config = dict(
    encoder_arch='vit',
    horizontal_flip=True,
    encoder_norm_position='pre',
    init='xavier_uniform',
    adaptive_grad_clip=0.1,
    batch_size=512,
    epochs=149.8,
)
Rows from block 4 of the encoder of a small image VAE, named by matrix and row number. Rows with one number belong to one neuron. Each number is 128 + 24 x the weight over its row's rms, rounded and kept within 0 to 255. All counts start at 0. Numbers have three digits each.
After each neuron's rows are labels from the 100 images, of 14848, where the neuron reaches its highest value: "place" is the part of the image that holds the peak; "top examples" is what is common among them. Only what is clearly more common there than usual is listed. The data: retinal OCT scans (Kermany 2017). In brackets: how many of the 100.
# fc1: MLP up (encoder.blocks.4.mlp.fc1.weight, 768x192), inputs 96-191
# fc2: MLP down (encoder.blocks.4.mlp.fc2.weight, 192x768, transposed), outputs 96-191

fc1.342:118116158113112081120139094144143122110114162120112106174103115123166171131148109145098121120105080130145117144151102161141133149105094101150110118129133107137137124175134146140116091097144098128159104129140092167139103107107157117098102139133107134140125150153147063130114073146143120080
fc2.342:097088084132139144107117123165112119141118119112141121110141103116110088173085152123127117119103185125080130085077121108164126083131127168129143113137133140151179126114078121125149122123096131141135111089118132119085108149109165127124121101081130144145175120162144101124128138153133181128
place: centre (37)
top examples: finding: diabetic macular edema (34)

fc1.457:143152124137129136079151109145103114128101126106133074123143105167168149150126114143160099082138165133093131125108145122150133083145145142102122108171146103143113135082118088125081142106105118109095185140115119169129163108140136125128124108136142146135158100126129152091141146158112170147
fc2.457:137156092153093120112089124106118138129167144120124128151131165115106124182144174150132115157093109139138163143107116101109132134112135136187148157125157128109137115132121132119102124112150121128107143184137117132133120181135153105125121099175087128074138150143123116143128138166118153106
place: bottom right (29)
top examples: finding: diabetic macular edema (31)

fc1.202:104191148108138109167110121140095137078121134116091162118113106157141138102130103149157096089170153125107101139137166173161120127121121108092122056172133157106145123115171146155105149085118107112164138123102117153120122142133151138109131120160137138097126110102154113118114094111123103140
fc2.202:136151142128146116120134120125113119144156111127139099113151137116109124180110136152130138165098066122078142127150134143052122125124211147151159195134144127143143145107123103129088125130134115129126156116120125108127117122126121077115098103095128108143104133108098168113146127131118103101
place: bottom right (35)
top examples: finding: diabetic macular edema (31)

fc1.485:093136110088135121101115100115167112138114125082104126129109120136107157135068151129115142127094122088155118135129132100128079095116099136116131091124092154128158102148121094114151140150151154150123120085134106135134143150112113162144104157194075097099085125146172111193116136167114128155
fc2.485:175169085141151140126116112110137176169083153128120117121108143134120113126106139091130191127085147126086137112152133134095131130134154129126138121120157134158151158181146094141158132132114133125126157143134129136129154155124121103126146118125180149118139080139167117124146116072138130131
place: bottom right (37); bottom centre (33)
top examples: finding: choroidal neovascularization (59)

fc1.512:126123134134125115110115135165125149145094144108130136106109161138118178108132094145100159113133115103145119159132121142122113119147103130152115134121143112120148115156096157104126108150142134119089089126157138132179142107136118157139124152087134091121144107105123137123158123097128136154
fc2.512:143084128122142142133146157094124163148126120128143107162126107131126043140110138114128124106113163115144108155149126149113131115102175134126183133116125138126142148120121073130127144136106123167128115130107137089168094123157119074113093118113180139159072165153106144130100138092137109099
place: centre (45)
top examples: finding: diabetic macular edema (29)

fc1.158:129129097140124087209146116128142108161115116139122158089113125124107119135168143155174184135125135174131121158133145140129110119126136163131135117149129112110125184123175128115124104100118127140091114129120176138092140143140090134153104140153197105137112116119167156117099099097149132098
fc2.158:131140099084140155121102150179133079143149147150141088154120164135130158099119103141138191132143121120149121101152134104132167135185063155161125126121130130120103098150102110155104148140087146101113134162152084119140118131129145150134143128152102153153159108128136137139124128154134101145
place: middle right (33); middle left (27)
top examples: finding: diabetic macular edema (41)

fc1.378:128145156107114142136165126133112148148134138117093103150107150144119142112092101146129143136170110110174141119139117144150168172145159131130119131210130093096101090160140127124109115160111121130148139143150144162162145168134117149113116121113179144165118115118125138101121129138123118124
fc2.378:149139160127161130159137117087113104145109089149138128129142081120127108125130133072136067090108143124098112144158105108159120111137132112133134158121129133117146146153133104152137126128159145131136159132138137116092150121164092113120136119085186149062142142140091096127128104096125152112
place: top right (38)
top examples: finding: diabetic macular edema (42)

fc1.327:109138094136084096120123146098125133084127133127120157153128096135157113142073096130085109123141134144136140126113197124110081112140179102136156143119121108152086141159137109110119153126146125109195130104104100096103153114156127091106065112103175128151092164134100113160136108099147141152
fc2.327:146142158146116134069135157147110097144128121158144086147106155138114057105167156047133167124121155146154108155112055129138118129165112178130099113120088155127119149131158173120140126153155124153113117106119108140109138138114099159137174102107158096115088124141165118134145129123132134128
place: bottom right (70)
top examples: finding: diabetic macular edema (40)

fc1.633:132101144129095121123119115097129123142145130113113120132125108142152106171142118117156166148130091146155113164169125123141186119136149131106126105173127164154112116090125125056136120144126095132141151130110099100121141119100109128147113106108105120137119084126145093080129188143132154144
fc2.633:126132106146108129176097122092134133127104100166128137117132102131122192139090156154130091111167150126124159085102068128109096140127134108144120105133147132064132102118117138127089137120125135131129154111130139155109075108107166113151090138105130117139117132158164175130132107091117136147
place: middle left (28)
top examples: finding: diabetic macular edema (36)

fc1.415:078124151102124095113144163082142159128098131137162137115124113136126147129160126155116115176147150139111150155147120105143107188120083145167132108124138138117108154111164100113139128087146098098149127135102122084143152149139194125091108131122125150116086148140125116120143119157144091092
fc2.415:138117096090126151183123114144117119155172122116124117061145107120132107120088132131135152083141090131181092099099149112113127140129130132196114119120134132143132131106138151124104120131113138154127131117120138099114151139079115133130123120165137125155095134109119099120113112159144065133
place: middle right (30)
top examples: finding: choroidal neovascularization (75)

fc1.25:126160152168115085133119142175127112113115143087114126107121130145143119148140133153130095116119131141110134131150114142132117148136169152138145117184094092127072101116107090176086147160118124168148125108079148129150091107103147142111132124128123119103102142140131112113112119160125135127
fc2.25:064150128157121156126114115099124121130123186158120099127115115136135090108141127119121169110153124138129106182118131138159123163142117085150099145104122118137115122142141119119143124145113126135130110083124143130153132145135092130121081182103111138183197114103087129135106135127123104146
place: middle right (34)
top examples: finding: diabetic macular edema (32)

fc1.456:111132120147123112105102153134148167128136120114106131141114173146131108143126177134071088111162135104158134148106120144154128131131121123121125136165108107134143145112120114128131130099105098133071172132091164135158145129075158117115125109115094147142146135092108147121166139148145124129
fc2.456:110088139085154124121179117122105115106103110132114124119143128123117168155177140133114072107099143125103138128106136093114134111132103103159160073130167119113091189132112111115126124124189133152125104127134104105112167107163131109145152101078117152116124112113174137120130098123116142181
place: centre (36)
top examples: finding: choroidal neovascularization (59); finding: diabetic macular edema (28)

fc1.625:157108131160125060160084153119094122142124126103131088115140108133119094112140094138140158169131137109122125098126147117130169121132115104117120182068132155129138124122112092143140138137127181130144157167127096121123139164170131117137130127120144106094154147113139165156125134160154148130
fc2.625:091129092118121121150135095119150115123098139140111104147094114146137133147126170161135136123129147140140130090120092143071097151145128130146156090123122134131160164131144137131116120135123115102110107114143116171121097103092160116109096117136158109202131099153105119135156118141135138147
place: middle left (40)
top examples: finding: choroidal neovascularization (60)

fc1.581:125110138133122096130131129103151138108144155147142154135099141140172139132125122097138092099105100124124058116077074158153117150068119139149129156162126138120128134150140131138125137094113024103170128101113124132131131119145104165154136170149149169135129138131149156150126146119159116133
fc2.581:118134119087146106119087144139105097085103145125126077164132163132127144155161091155128107165151138135126170106169182092120144149147124100132099121121113124151154113114123137145120133123140132132114145136143090137119123147110134162124154064090088106077151127142105135103107144155105169126
place: centre (30)
top examples: finding: diabetic macular edema (37)

fc1.694:180131152091109126108127114163138113154117101103151143169152122139118135155132113154116083150105123131130100105147103112105174199083139131137123149158154121113109128119131106077098121107142149097093158149138114142080160099103148112120131141141154115128123130103160159146183127114164116145
fc2.694:086126089153124147177135138124181163120111166105136116137131102137138104109135099088131152123090143135160123129140099150121145127161150118175136136138110153121163159132101090140114141126125122120121128102138109107084142111120136134133126096113162080151112164119111149110134156112136167146
place: middle right (34)
top examples: finding: diabetic macular edema (28)

fc1.569:087124100131124164107112100158142139152133138106135117127133162142093158105127148176086081059137168125109114144134121118098099102095100138150138143172110136104148163108103179106101144099143141116137172122081150126165097143072138116161091138162129060086114135152107162104142156119151103131
fc2.569:119156157073140133135136169071190100135146156125126151123135082140134138124159148097134099160102125125123142143150145159183113148161138112105151160147113118152164128133096089114151104128083138134134128072113140156096193132136137146123169115111110059153098131125132123152164126151141139175
place: centre (33)
top examples: finding: choroidal neovascularization (77)

fc1.286:147115126109105089145116151123120100138123152117113146157115116131126125120141114129110189098120132108126155150116122146147096145154138140173129121104123118131133077102140169129143138070124176139139136101104157137162110150160085140104126111160189089105133165142110124221147143135115103129
fc2.286:149139114125113132135128073146146154188189159095127130140131157133121118143142093094119163139126115121101100153094119140113122105120096102080131099127107146095109145143120144120101109143104148120121124115156159134185101133086196095159103117128133083095129113098113143118172122135139150114
place: middle right (56)
top examples: finding: diabetic macular edema (56)

fc1.520:126135161128099134105161128162145106119111093147153110129143152117142153157140099154144117124116137105152125138097130174138183135132125150146143124159125106086139084133163082099137103104139141110150116121115161136111199127156088081121127129158134127143093128123122167132183113136122144110
fc2.520:123124128126130122084138124140107145151158162084119138109124116128126151136114081110154124126118180137103152141072104123138095169148141134142162126131138119164122141110163127142101106124074132128133141119126147127109143143139196104135108080124116107123125100128097106140128131142121118154
place: bottom right (50); top right (42)
top examples: finding: diabetic macular edema (44)

fc1.161:127139118122172111143178133115080106127089139113128142116141102118155079148081114110069091096091141165152135113107106095154153107157115154113142096140099133179145108164131146114116148151168106104154130093128128115119105142155133108114088135097183108089124139116136123150126138123076136128
fc2.161:133098094147159131168115164156119068130146136149137108123117127138117122130169100094122104127153139109074137158155126129111157167126142103167136166130151127102129127093174110138092120139118111082125136118120135112117148099121133158122133106128137114114120170140139206135137108095120087092
place: middle right (32); middle left (30)
top examples: finding: diabetic macular edema (46)

fc1.733:107129165134102164114143174160151173119124110079141164098105110078129108132137113122137151097137112097146097109115117108112174125130158162165113131137121136109119136155104137145114136136128139109096134141119122136127133128096058152107135122150139154089114105134143112167130092098169108114
fc2.733:175144121098131115164155076152159090162129121142120108137133109125121093123133125081132170139145162116126114162180154078140104116128145103126158118129104125136127082092135141114143136116146129097119148076156106120132138117079108125140078112129159125123161129139153113123093129126129094138
place: top left (37); top right (29)
top examples: finding: diabetic macular edema (31)

fc1.159:123113122091125136119122103129133161121140064108146124100108137127084130124109121136117090106143126119159116117115124144105089119096164136082135119133088120137200170102120139130138115065154111128122133120120120109131153177086136134137168166164112104137173113140117129116161118126128103138
fc2.159:148157128128144098125092115148172129129136135116120192055113118140107117125159165140129091147101157139131119142109118186134140145122133070121155114136150131177163171160115098111122108107100135134134151125145193139136093103156158148122137106129087123132133062113151149141131134129123131133
place: bottom left (53)
top examples: finding: diabetic macular edema (38)

fc1.40:101153145145108131097130127154139144154166128101140125151144150151115130160147141127185140093095097117111140096130105132130121154150126114161137186107121142116133098107097115074139161116158095106145082126138141127154138114161122130136124151108075112127104142127093111085150123083104146166
fc2.40:127115075084132125090111129083072123118108185139125114151118063132124104135117146120131168104157151132142088124142160151123136132058106141127183098122147129141101173130086109127070119124161114135135138134138110127135151084104154165138119103194158112101167145170123162134103140112141111117
place: bottom right (34)
top examples: finding: diabetic macular edema (29)

fc1.125:112122118159115170121112137112124081096142130173149166110074108115138128174130192081115121114115113107136096154091154114096105146109101100168144150056125094109122121104124128154109127122141085112134138132139120178128132111111101108093153125133106147146104127145168161096103169122153129126
fc2.125:111150148106093139158144150183150166166161125124123129155128138107128155089096147132136161111151120126119128113125165178110121140124122183142128161124127116143113123087099132105092113136132152111155126146124095117114168138086131130124119094087206101132153138118127109134115116121133093170
place: top right (57)
top examples: finding: diabetic macular edema (38)

fc1.62:130094148127166186152128143119100121113128119118128123108149129161147141139129118184084118122122108128109154156128104141106111144128112118124085173117089128154077113121142139104119159104134115119127157091071129150176150145114168156135114094124151105139172122121137132090140124103115144117
fc2.62:195117060155114151164103158149115110160109149171145066087129170129134124117129083074122090146156096116109167119171143114134140141128139145120111139116141109140140145169115148097152157144130109168119147174132085124102114101133102128149101151120134119151100129119114171130098127145145132103
place: top left (48); middle left (27)
top examples: finding: diabetic macular edema (41)

fc1.343:135165102184139119127136154085114129133098155125122095130148135210109108116120101121089159160161147113102144135100123187177101171127101163136142093133105145107122104126136109085127145104116113141156120079110120142146133078123100163105122141150169151111130165131093132111148144125128126148
fc2.343:142110100126130155153136139163116097108166140151116127095123114138121146166160142130134120039139106119146081110135134083075139132102089122126120125125139116123118144137150148122141151126113134121122122149122139122125107137174154072132151103105130093157093116104133098127172132149119155108
place: middle right (35)
top examples: finding: diabetic macular edema (34)

fc1.35:119134122134117142122154138159114185116099153112100110104126055145123093110165100118086121152161139133150111138145138071112117143084134134125146148148062156129118110099094129098074137140083158168106118146124142118151127156097130152113134111118131139114121112081148119116136146104133124120
fc2.35:150163160118125112126125124104124109105127120113140109108143129125121140125145174107141088130086088120124109144134119147124163120142154125134197130134140127108173102129165101134114139120152138136124123124126144150147164094137078105126158093069125139147122135107121094143096136167130095109
place: middle left (35)
top examples: finding: diabetic macular edema (30)

fc1.245:085098084101110114085128136129146132121136122125095120091145126080121164115160104137143092134114116127120107150121135083155167124149104161188117102139108148131139122084101090183142137123138128138140126143106160138103130106113105131156140177107054122136130098142138063131154151113127142100
fc2.245:153122134157127122156104117079124143123082146114130131146094172132128121137148104142109106109152178146102134056131094214137133110122140111172144084116156134110117141162171155118130115140125138129131129116124110142097180115127144170116096082192138096124101116118138164127075137151123103167
place: bottom centre (43); bottom right (32)
top examples: finding: choroidal neovascularization (75)

fc1.535:111132117122124158129145172130090138161124122096131117151159109139080131063108132153142138144158127110119096088151132129131094148083114135148122098148159156157152151090090110120152161095190124140147140128134136180146132128121130108121115143089099156113160098147128121172099169140133123160
fc2.535:124103140120115094131090157142170163158135108109132137103143116123122121109087097123124152120159145134110105144176155091172121160111131108150129103141114136097157144153140105168129130101094132109139093149101160135162105145175165117123149154138170140120137147147119109147137175150135058135
place: centre (32)
top examples: finding: diabetic macular edema (44)

fc1.448:150132149121188154145150132106127154138129150154131123111119090133112148117137130177115105134102187114111113117152142114132128080144137145126137123146100101125125137171111085132124091164104150171100137158091114156117156165094158133108138145134147158125099141157150154146113174135118098132
fc2.448:156180129113111179163142113153087147127127128165114104078114111129118132167109167151130085148150168130090080173122091122163134136113148134122202143129144114122177151098091121129140119122119126131116125118115130149104117088134167141126138103107106136098148164148130148126136140148120082153
place: bottom left (72)
top examples: finding: diabetic macular edema (52)

fc1.76:128115107119122138110084149128156144161077150090130117104155160099113118171118071126073088156101116125139142125110116119085103145098137136091116162109139191115136144110146174164170123160096152091090163164090165136103122159129099129133149101102107115141117089095134143110122122134103123124
fc2.76:126073067173150144152119096139145113135146069113139108122147122115107156127102119134113121148161151115141086157125145153133111083153140134102120101120147130155136142141148142175132131132135141134114109103135167134107167107126142128136136133116094161148157137097116141110145138125125171152
place: bottom left (27)
top examples: finding: diabetic macular edema (30)

fc1.582:123139082154157182188109118144114144142117209086155109109097198142092128190114121107166121101126086126149151088140158109153136097148112153168095149164100132111108146117123172114131129186120099117158137103148120103117104108125117133114115135120142118096130128091159138176120114132141131118
fc2.582:196114149101148097076160147130165090141119120153132163120134152125138117105135139077117137143108131116127123167074115114092152104123106117132152067127156125132111098126104110115111128113180111124127117144128134136112145135148175102143147142129114151130147136084134102123152139125145113137
place: middle left (35)
top examples: finding: diabetic macular edema (31)

fc1.348:126091134147141135106128134129134116102128086141139130167127095097128102129198127090128160085130106138132141110107143128103101095144126168133164127157130121148110085127110133095121140158144114162080160119150130197139102131139166139111110161141188157153144152130120114109104145104142138124
fc2.348:091168134154102157124110128138095115132149082182128103084111111126135111120137167099138104112094134140112152140095121164103091148130157090100170140124132133137079089110139140113120110126199147125128116116139123154143066129100100123139147110168118120130115165119158136148131101172130064128
place: bottom centre (58); bottom left (30)
top examples: finding: diabetic macular edema (34)

fc1.325:079158140087116129139093120110159114138130089144108167137083163111095137095166098138128153159146153166113134134111101113147124146132126117125132150139123148155107165115142150129115110081098159125106140121142151158114107150128143171118161155112153105124154150151112107122142113123085105128
fc2.325:124112121143133085172084137080142122147109098093133125101141122132115115150122114147113093107119107137107091131183131127154122152155174145125108148146197117092128144117154103146108119135110141125126126139115109117144131144126109081137099087142134118101118150166124162123134156121127094128
place: bottom centre (42)
top examples: finding: choroidal neovascularization (63)

fc1.670:140123142144124106156100130144165112142138144130133099138157135145113145130147143128124152159156148062117150142120144116145098125138141145118130149158103096111143152129099083127126162168130138141079103126115148116120189124154127085123145142132095115144126101165118089099116115102110156116
fc2.670:092168142102108122141182108136113145111158108138111144098132105136141098140157111119131170119141086120160075137095130092159120077106088166141142137126139130133105118135102164120134111129144123112127134151147101179142087097096163175128098138129112097157103121116123118129086136157119162091
place: bottom left (42)
top examples: finding: diabetic macular edema (32)

fc1.215:123106121146153187171081143113130110121155152129153176082162100123105080141099158121163127130119128120113137139131154110117154128135148198112113147097146165095123113138120122117127139148101136102154122129128115080167118154094135115128154121147159086094138140078132115159135087166098101143
fc2.215:170160157098125064119159127114110109102188166121135131158120112136131107120127131122139120144144125149122101175104122148179135159126147109118208111112124127153090148113120082101077123113152132132130125132125153119154191107116092093143160110109112116138147142116157163132130133077126118132
place: centre (31)
top examples: finding: choroidal neovascularization (61); finding: diabetic macular edema (29)

fc1.546:148138134106089131207130148089128109122152099119149128127126153112103115142148091109161141155159126131136129100098085152154128132163162127145147135186156102124153134148153124137140087155133147118127107131139139163090139164108148090090129147100088110171112148128116092127119144133127110164
fc2.546:116134133139131120180127150149123103124150123115124148145162106123127148123167107126135093130077134129162113127138135129163135194149120119097090107120144138132135143155133102124164113136096106113135135091129130119094129119100111061135130116138096120122152157130127163119149135155131120097
place: bottom centre (36); bottom left (36)
top examples: finding: choroidal neovascularization (77)

fc1.510:108097092122116147119122102163106099103127172151133115091108115092058124146120167139147117126145090103165127157096124112135136129139129149120123119103148100096153137097145149122120141151135196125046098132131135144162115146103118127130147175135085180123067118101102139113136145138143142170
fc2.510:164116168124137123156118119081155175130148118102131169133146136117137170111124086058119103126152164127128112172129123117097103136122150093136122143121144110093112153094136124173105126124153158075123134120119101104124229114141097126128151078116142145113155147155153086125106134103135113113
place: bottom centre (36)
top examples: finding: diabetic macular edema (28)

fc1.219:150157116133127102122105064159100147159114100094172108113079150166094138159152197140180131163129143140097140085154160094168143157120150172126131158152126127110088132123131114091111108087125136114125144105122131127116152105134131125101164167179141159157120154112161115156101120095095099120
fc2.219:121118124167129135118130159117094127126149078155136162136121152125135135121111175143114121138087102113121079145067123121121142142118146118132173180126124130148131109143143160111151111115122153085140147135121149133107080140133095161155124111113122083146130085204138139128156130072110125129
place: bottom centre (30)
top examples: finding: diabetic macular edema (42)

fc1.738:127122133094124112097081112150130131131115101122109160149148100143159093124121104137126088152144133133116127147155130135144150110147149110131142156120122155128137143136158113148140131052090155107120097135104102107124120136117133128097121134139068114141110123201124117115169120110085143140
fc2.738:124099174147154149109133123118118105136116127137124088120136088116123148092143177108128163153157154118105098113117113121141131115123114127090205121111137154099164107145055079124117111137144133106134133112130140178113086101163133138141149102154101130090157133137127160124094104098131082121
place: middle right (39)
top examples: finding: diabetic macular edema (48)

fc1.77:133131129126107110057101113112128118109135107067125127146103146169096118129110130125122135130136140153148128126155158148120115145102180138112133146133164132140135160099101153160064117100097165116130134138121119127136115136111134171128138141119139122126122088154113092113132120094122172110
fc2.77:107147097174155151157125132165137129128108109159142170128115125123137135101163118105145126113065158132165127125112087073135164129114119117131155125143110127086174099141112114121124132122125108126127147129124132109100136125121124166135131069096187119130146154159124169136122131103130172143
place: middle left (39); bottom left (27)
top examples: finding: normal (85)

fc1.113:106101096118128155171119143118182150114119140095098114093138171141166118152120145103144070122098115119107132135141135109144154094104118113128138145102120109116077166120120115112131149097117204169162128156084133111103126133098146127110142139105173115151085145118126106090180136101104132127
fc2.113:099148148155120084105115118112099124092089098159135099173082081129141135114143113173130155139112162134147154136100115179128118117111069126112103099126147122150123155132115179119117119135102135091123099128132056095128125081135103150135142142163108109151176100158119179119106140206119089109
place: bottom right (38)
top examples: finding: diabetic macular edema (43)

fc1.344:155151120085111148133138156172105110136120114148138146120124099073123114134137114113168130077129141151138131118131152142182153145160103118118103187110131104089125123139126118141104126127152176102136156118132144091109117115149109144105113110129117112151110137115170139091132099124135123167
fc2.344:100110123155133146116126102139132134146106129113107103173098167130124145148141149146129126181152079139141137152098081181082126124119190157151156123115120121128124140138132170146136118136105113153113137166114084134132190146121126115144109120149149133112107110110142116128141119096126105079
place: top right (65)
top examples: finding: diabetic macular edema (30)

fc1.502:160102134098116166119148118134131079135143107126161099133122120146086139123122121123121090134147126167128121135108149118106159136117076174043123090129132155126099126130144141158103112118102140098107117117071180154109131131094119115120158123112147129141094155112144141150104092132139142141
fc2.502:105134110138132176147132118137121152138130112086127125106163110124132096121142143108138128174149144128136093176108085170135127130132138114140136074135107141102077156137165116140120118104153132145119116144115149121136129136095097147141146119125159142096098138114119101115104133091122161110
place: middle left (30)
top examples: finding: diabetic macular edema (52)

fc1.349:117103176132105115142154132128161081128154118118140153159121175137144190137145131150094118152118114148115058145117066135137169170146083143127131118171107128166125123108129109145120113122116110101154142127153159126112097125144105114143123133148102158116163167130177122120085128101151117125
fc2.349:126131175155113178111177142145142076147099118102129103096146208140133103162124130148122154110151168141153112135186128152147125066163139135124121120118124132116189163131143165159141116141122128144134128119127101166098131116124159144136114125088149137148140107123137112122139139077118163164
place: middle left (36)
top examples: finding: choroidal neovascularization (76)

fc1.295:116088152124078110139122110148155145117156143087109161130165168086122140113177136160099189135145115151109124135081069133156115076150121121139133114171096084103098125165124140145150115104122086132109144125121122125142104128121129126112110134116143084112103082110108136159102148086126108125
fc2.295:116130126155114114156108146117129079146163120109126108127134174119130113174114105114129084112173167133131133160118110104157132124132153154133149177128166137115166178133126126132092139133171119141124113120128144142154148112151116122132148115156165180099117175153145138120134135140124125099
place: bottom centre (29)
top examples: finding: choroidal neovascularization (69)

fc1.337:173143103096121109080143111130150087134117143091147118095146131159086110169120091171140168120132136149121149152129139123130148145108127104137140123076125136072115116096117137107111126171123146187113096102110150143113129126118139142122111123121031140117110136077131127135127118166098109124
fc2.337:136128154111130138130161156126113136145161136121122085110114118125133122104109126137131150108136104138149094116154169143098120125144151113092165161146153150131155170128120135161142130137091119138143143156127096120091152122116130101136137150126138107194127104163119183112145131147136144141
place: bottom right (37)
top examples: finding: diabetic macular edema (28)

fc1.12:143128112113150100069136085131153146177186160104100149156107108162137117104133141123085067125124105131127124140119114132124111148156146114117150125174123137120140140182108123106120125083135142102075131129155134103157115160106162136135122143165145173121153157164148163188120140131177146136
fc2.12:072147172116115128101103173116106142106129116147134095165141161130119123131102181129134067136155170112127141082153092163128100121119101133085145156113137131113102124111148116143145140119113144070130134141139141114110142094165150156117150130108121118086101139137135127120107141126125085163
place: middle right (30); top right (27)
top examples: finding: diabetic macular edema (68)

fc1.214:106124141140116091120130150090089146134139052165140109126136135112086134108131105143150111103130128121124114146096114118153143119121118103111131108010145146142118142113097142165128094115120117144115148123152120126118141134167112107138109105186162155115118106138097123127154129120129153155
fc2.214:119115136144131162095200124123123125088100150114124098107145100105121090148165119086126150153136154122125121154113156138136151117147091152091140131144127135142142088125119083119151134115115128094108116220129105133157148123096110159123097110203176122118148116149120146135081147097133179121
place: bottom left (64); top left (31)
top examples: finding: diabetic macular edema (62)

fc1.241:140050139128124156075092087126149070144109151132150149136149122137150104121132139155111117149118118142118123133092127146122138127120091128129142116151123160164155138168104117175101148103130170126106156128177147160068114111117154097122103131147135136133097140100117105104127155105124175158
fc2.241:133097136113126122153081141149093156098153106104134164090120143129136117089130145146134164145165121123165126141141140110097127138124092137122157135114189119175120147138131098101112126124134139149131137078100131148183123150131136049138087159152149141124139184115136142130133118131115109154
place: bottom centre (41); bottom right (32)
top examples: finding: diabetic macular edema (28)