From a checkpoint of a small image VAE.
Model: encoder layers 6, encoder width 192.
Training: muon at rate 0.0063, 7200 steps, batches of 512.
Rows from block 4 of the encoder, named by matrix and row number. Each number is 128 + 32 x the weight over its row's rms, rounded and kept within 0 to 255. All counts start at 0. Numbers have three digits each. After the name is the row's rms in percent of the matrix's.
# q: attention query (encoder.blocks.4.attn.q.weight, 192x192), inputs 0-95
q.94 086:086138065118158146153145134159147113108115101184136120168115176132102123081104137134107152117187149134156073084186169128119170103094158167117117152092221149146181090119137093139123161130142100122096120105098116092164123151132124115112131076147134142099147157159113109072159086136132158140
q.95 092:091086117147177090115095113082036134157128124177121159074108156153086121126124167119137157092160084158088148107158152099148101154114127057084131148114158154198125215190139091086118170156104099130096145106118177114055115139062158086077068135102133129107128097110100121127141091156129096152
q.96 086:112197099119133109127120131165066156079165110133138142131142122146154132115127101146225129121091066098152146099134092113062130142158202143174183115092170092122090119149185121145087141109161116095093091133117089165161130170143133161135173123186150159119115081159116041142116136117117093130
q.97 090:140064172109130118128161103109083154169069148126101136126060086082107116057139113119074165135112153105087119132204121150190105130084139102135159139125147117134107180135112102144185125131143141140153160089119116140168158156133130105123142088149127095122112161157190164125173182129126076106
q.98 114:104080149108076136145057107128107095146151103125130101119231151104147118172140174124122167138190116106145135154166129098110159156111155127121168145153107126167098069138179128089099106106131157154093085154172120129172101099132163119226114124105143143111093165137150138125149095170176133084
q.99 090:128112118116188142129128152155116104096128098120093170141124135115121156164141105113171149164094131160092121142153156168140105175170124143145113087119117119202122128154114075166122164120055112123105163172149101036110136101165161127135080157161107113164125132179108105126074098163163108120
q.100 113:154139133087133129171126192111106181121152188149091141114177172131159125120135090071190176155131155151162133112154147131125172163125135168142102139159065134127164154153086118112099102122099174080087131157138167170170113151139117120149102128152145104125155097127163141190157103132143129148
q.101 100:205160135163113139110135146116102161093147155187155096136068128100073125140149139167113168113086183082144104074122111104078158119130143100094128166137153149115184062147145081111094160091133127135111140149083125096127190147105109137171157121140117103096141123112128120210108134164112084125
q.102 102:149137118151142136151190099148124157113098151116129171156091147177186183140144135109166072075122115141101155142133192141128126051123126140134105105182084107110130125057112119116104117172130161110088166108105133076178154143122158098163130128109102080096109189093186163136097116113067081103
q.103 104:177113107168158132135088076163131109159105137153168149201141134062146114216148069162147142125180128103107150094137158102129164156084148159099167103146178110169139146179133109106124136161140111113192062063065161111115084121173106098104138163178133109142175080133120093095112179181204102089
q.104 065:105057187145083092126125155154156142114183074083167124170136086109145125143146106063111093137107157131136119095128148116074127142068176103145135135107105102155082161133143061088106053118126121131069086119105121151136144130123126088113118102118093138111173099098094158117139125116059119109
q.105 091:085090133113167191096130113225144076143138168123110156125073129104105125126113145115084106105138091103104094117154087155159184127188113060171141110102171079146100131118124111134145135088159114090111203080134166119124138132153170138053199140096190181110109127126143130091141129148179164089
q.106 118:122139105097163141152086127161180117166100074105122193099183162103163127210082081128122115162092100105157115108104106175128153075110105096102091116081118081161145136149156116135141182167141129080132141099107148155095133153108119123084072138144098069179146165103101115138181215142151132155
q.107 096:114087080157134081115156127127111141111100131171132168169102159078125158088131136107116119153168153139130096095137067118126125147159146186150150165157107065120153084132139050145089091149177139060128109105139098194123047153124145123158166176149092154142168166190131164123084086091202140146
q.108 109:105171178118132094140113148099121175106195136186092155097141101115156099090076102130158125142118144149129131106149111173074126144163105135094126111160069179117105118111136187151149118117100162139099112212096120139138114124160178101136119101129120114147101177164152091133107106144075143163
q.109 103:222135133139161111166139085145111105102117120125158106076109166146112127113081053171115114127138133168130152131129133110197133163119119158120127148148127128145119140122135108205158094141088117122142126128123151080160127159104141121103163187101118105163146136022081048107070099079166133208
q.110 093:165118074140143113104105072111113099116101111100098178132163118176139118147095111150085119159088098111144097138116114184122159109142197162166086158131151083133119144112169090122152154186108181162125072151054149107099058031131111115146129093118147198133111159136154117132153111091124127135
q.111 102:108153060121165108094124071177154144134130142101163116107157108092133200116117119165146104127153098137098112060106144053157105137092188112106150090109093123115185137136106154115162141137113117082110153161094126143091102178145146121156184147146189164102125144119140137090140173103134100159
q.112 095:116182164123129076154159133115078107120123063115176111138156074055164073125120093135131150133082092078097111127107087094096155107183151146185121169110149088130166107185135142144106193127146115094121136116115131121106096176227100107100085123131181211175146129133088073167141135164139131073
q.113 107:109059142126097068086185131150147136126086066116136097194110055129151133153128093110171129161192095121106092136107101113153135089190145152145100100119141119080153133150122176087119139140095130153131091085134146147083105095130200153047138082193138157203131136131118116125130151139139128140
q.114 107:096089152060143099084129109149098170073122166062110126166140173201119151112137134133165100122161085125086090080168110102136061153146138075161149112092157107145096120097141147160118108157091124125118134096142134170068139179110154115117149203137140135120106157133047135153089123131097099207
q.115 105:146111102104124091109129135125103157144134161140149118142122112104097160158098107101109163151147121124070149124169168140121113069154157099130126149045079132133108045097148140125127134119125224191174138166070113225100076115127185136150155117081158140147125136145142113176130116106053123148
q.116 097:134169132117111148093084212138106135108061093140103111096180117104146141118180153217147136192096106155093145122140090136101081192108080135144144140180122145161109120184110112108109083126131094142152119103137120134118195161139070096072136107158113142111148103119169169128115163115144099095
q.117 103:120194097104076086131087108132111121104082127106141109103147112118105146143112143146216091221129115147097103147100125078124133164076151128165112116116111123115158141107174156158139139125105158085084147121148187148098098137117132159106114107079143097157087092068094181092125146128153073198
q.118 111:139103044116078120056062128096102145153151165094136165120194142139072104093109181141152088164118109124090124138140070103095108097130100169085101097101113098065131155108102179164094121100136164092109143134114143138141135151148142125076147133086096171106145178123076177108135149131111151159
q.119 104:119135126159137199153143171148134183110137104150132211112135102147076124125150149120137133171170125150170095137159090141142116108125145133048120109102123151139173077170102116154135089098105132108067111158129059180138182178114101139166107151117160096113164085138093104163097116130122101113
q.120 061:108102143134048072148127132172153151106101141070103150122170075105163075136119121036144129127132107102171165134135154117125122130160139122110113057150112122124131151176107112152103154131138160084091071091157137132088124110118135178150130101131151174135106053127139142166173076084106148089
q.121 095:115092182162166173102121086117112086119154236177137092141065182091073118132142180128106165090122107159069127087119140152141133083095139127135128133080148057125087117102138109161201125133087148133105183127113125089107140100131129192050096159116191124150075070130091118114123103128135131107
q.122 101:067133108169172167133167160106140159102110140115136092099083107200086116133095168148078147108059169102125081146187123100137185186183110080155110117143133125075139112111118149163171169070144095128162255112122155163133142186168143128178143122141127142157142094130130115067092084136208214142
q.123 110:184155191138131161183145166142113106108180080143175109082138100138096118197166154126111124187143119118131178104135167163140126133152169172122104144106108132174073111091117069128150091167153088144080172141140154067087087106079192145172155179166135063138155058100114118125145104127168099138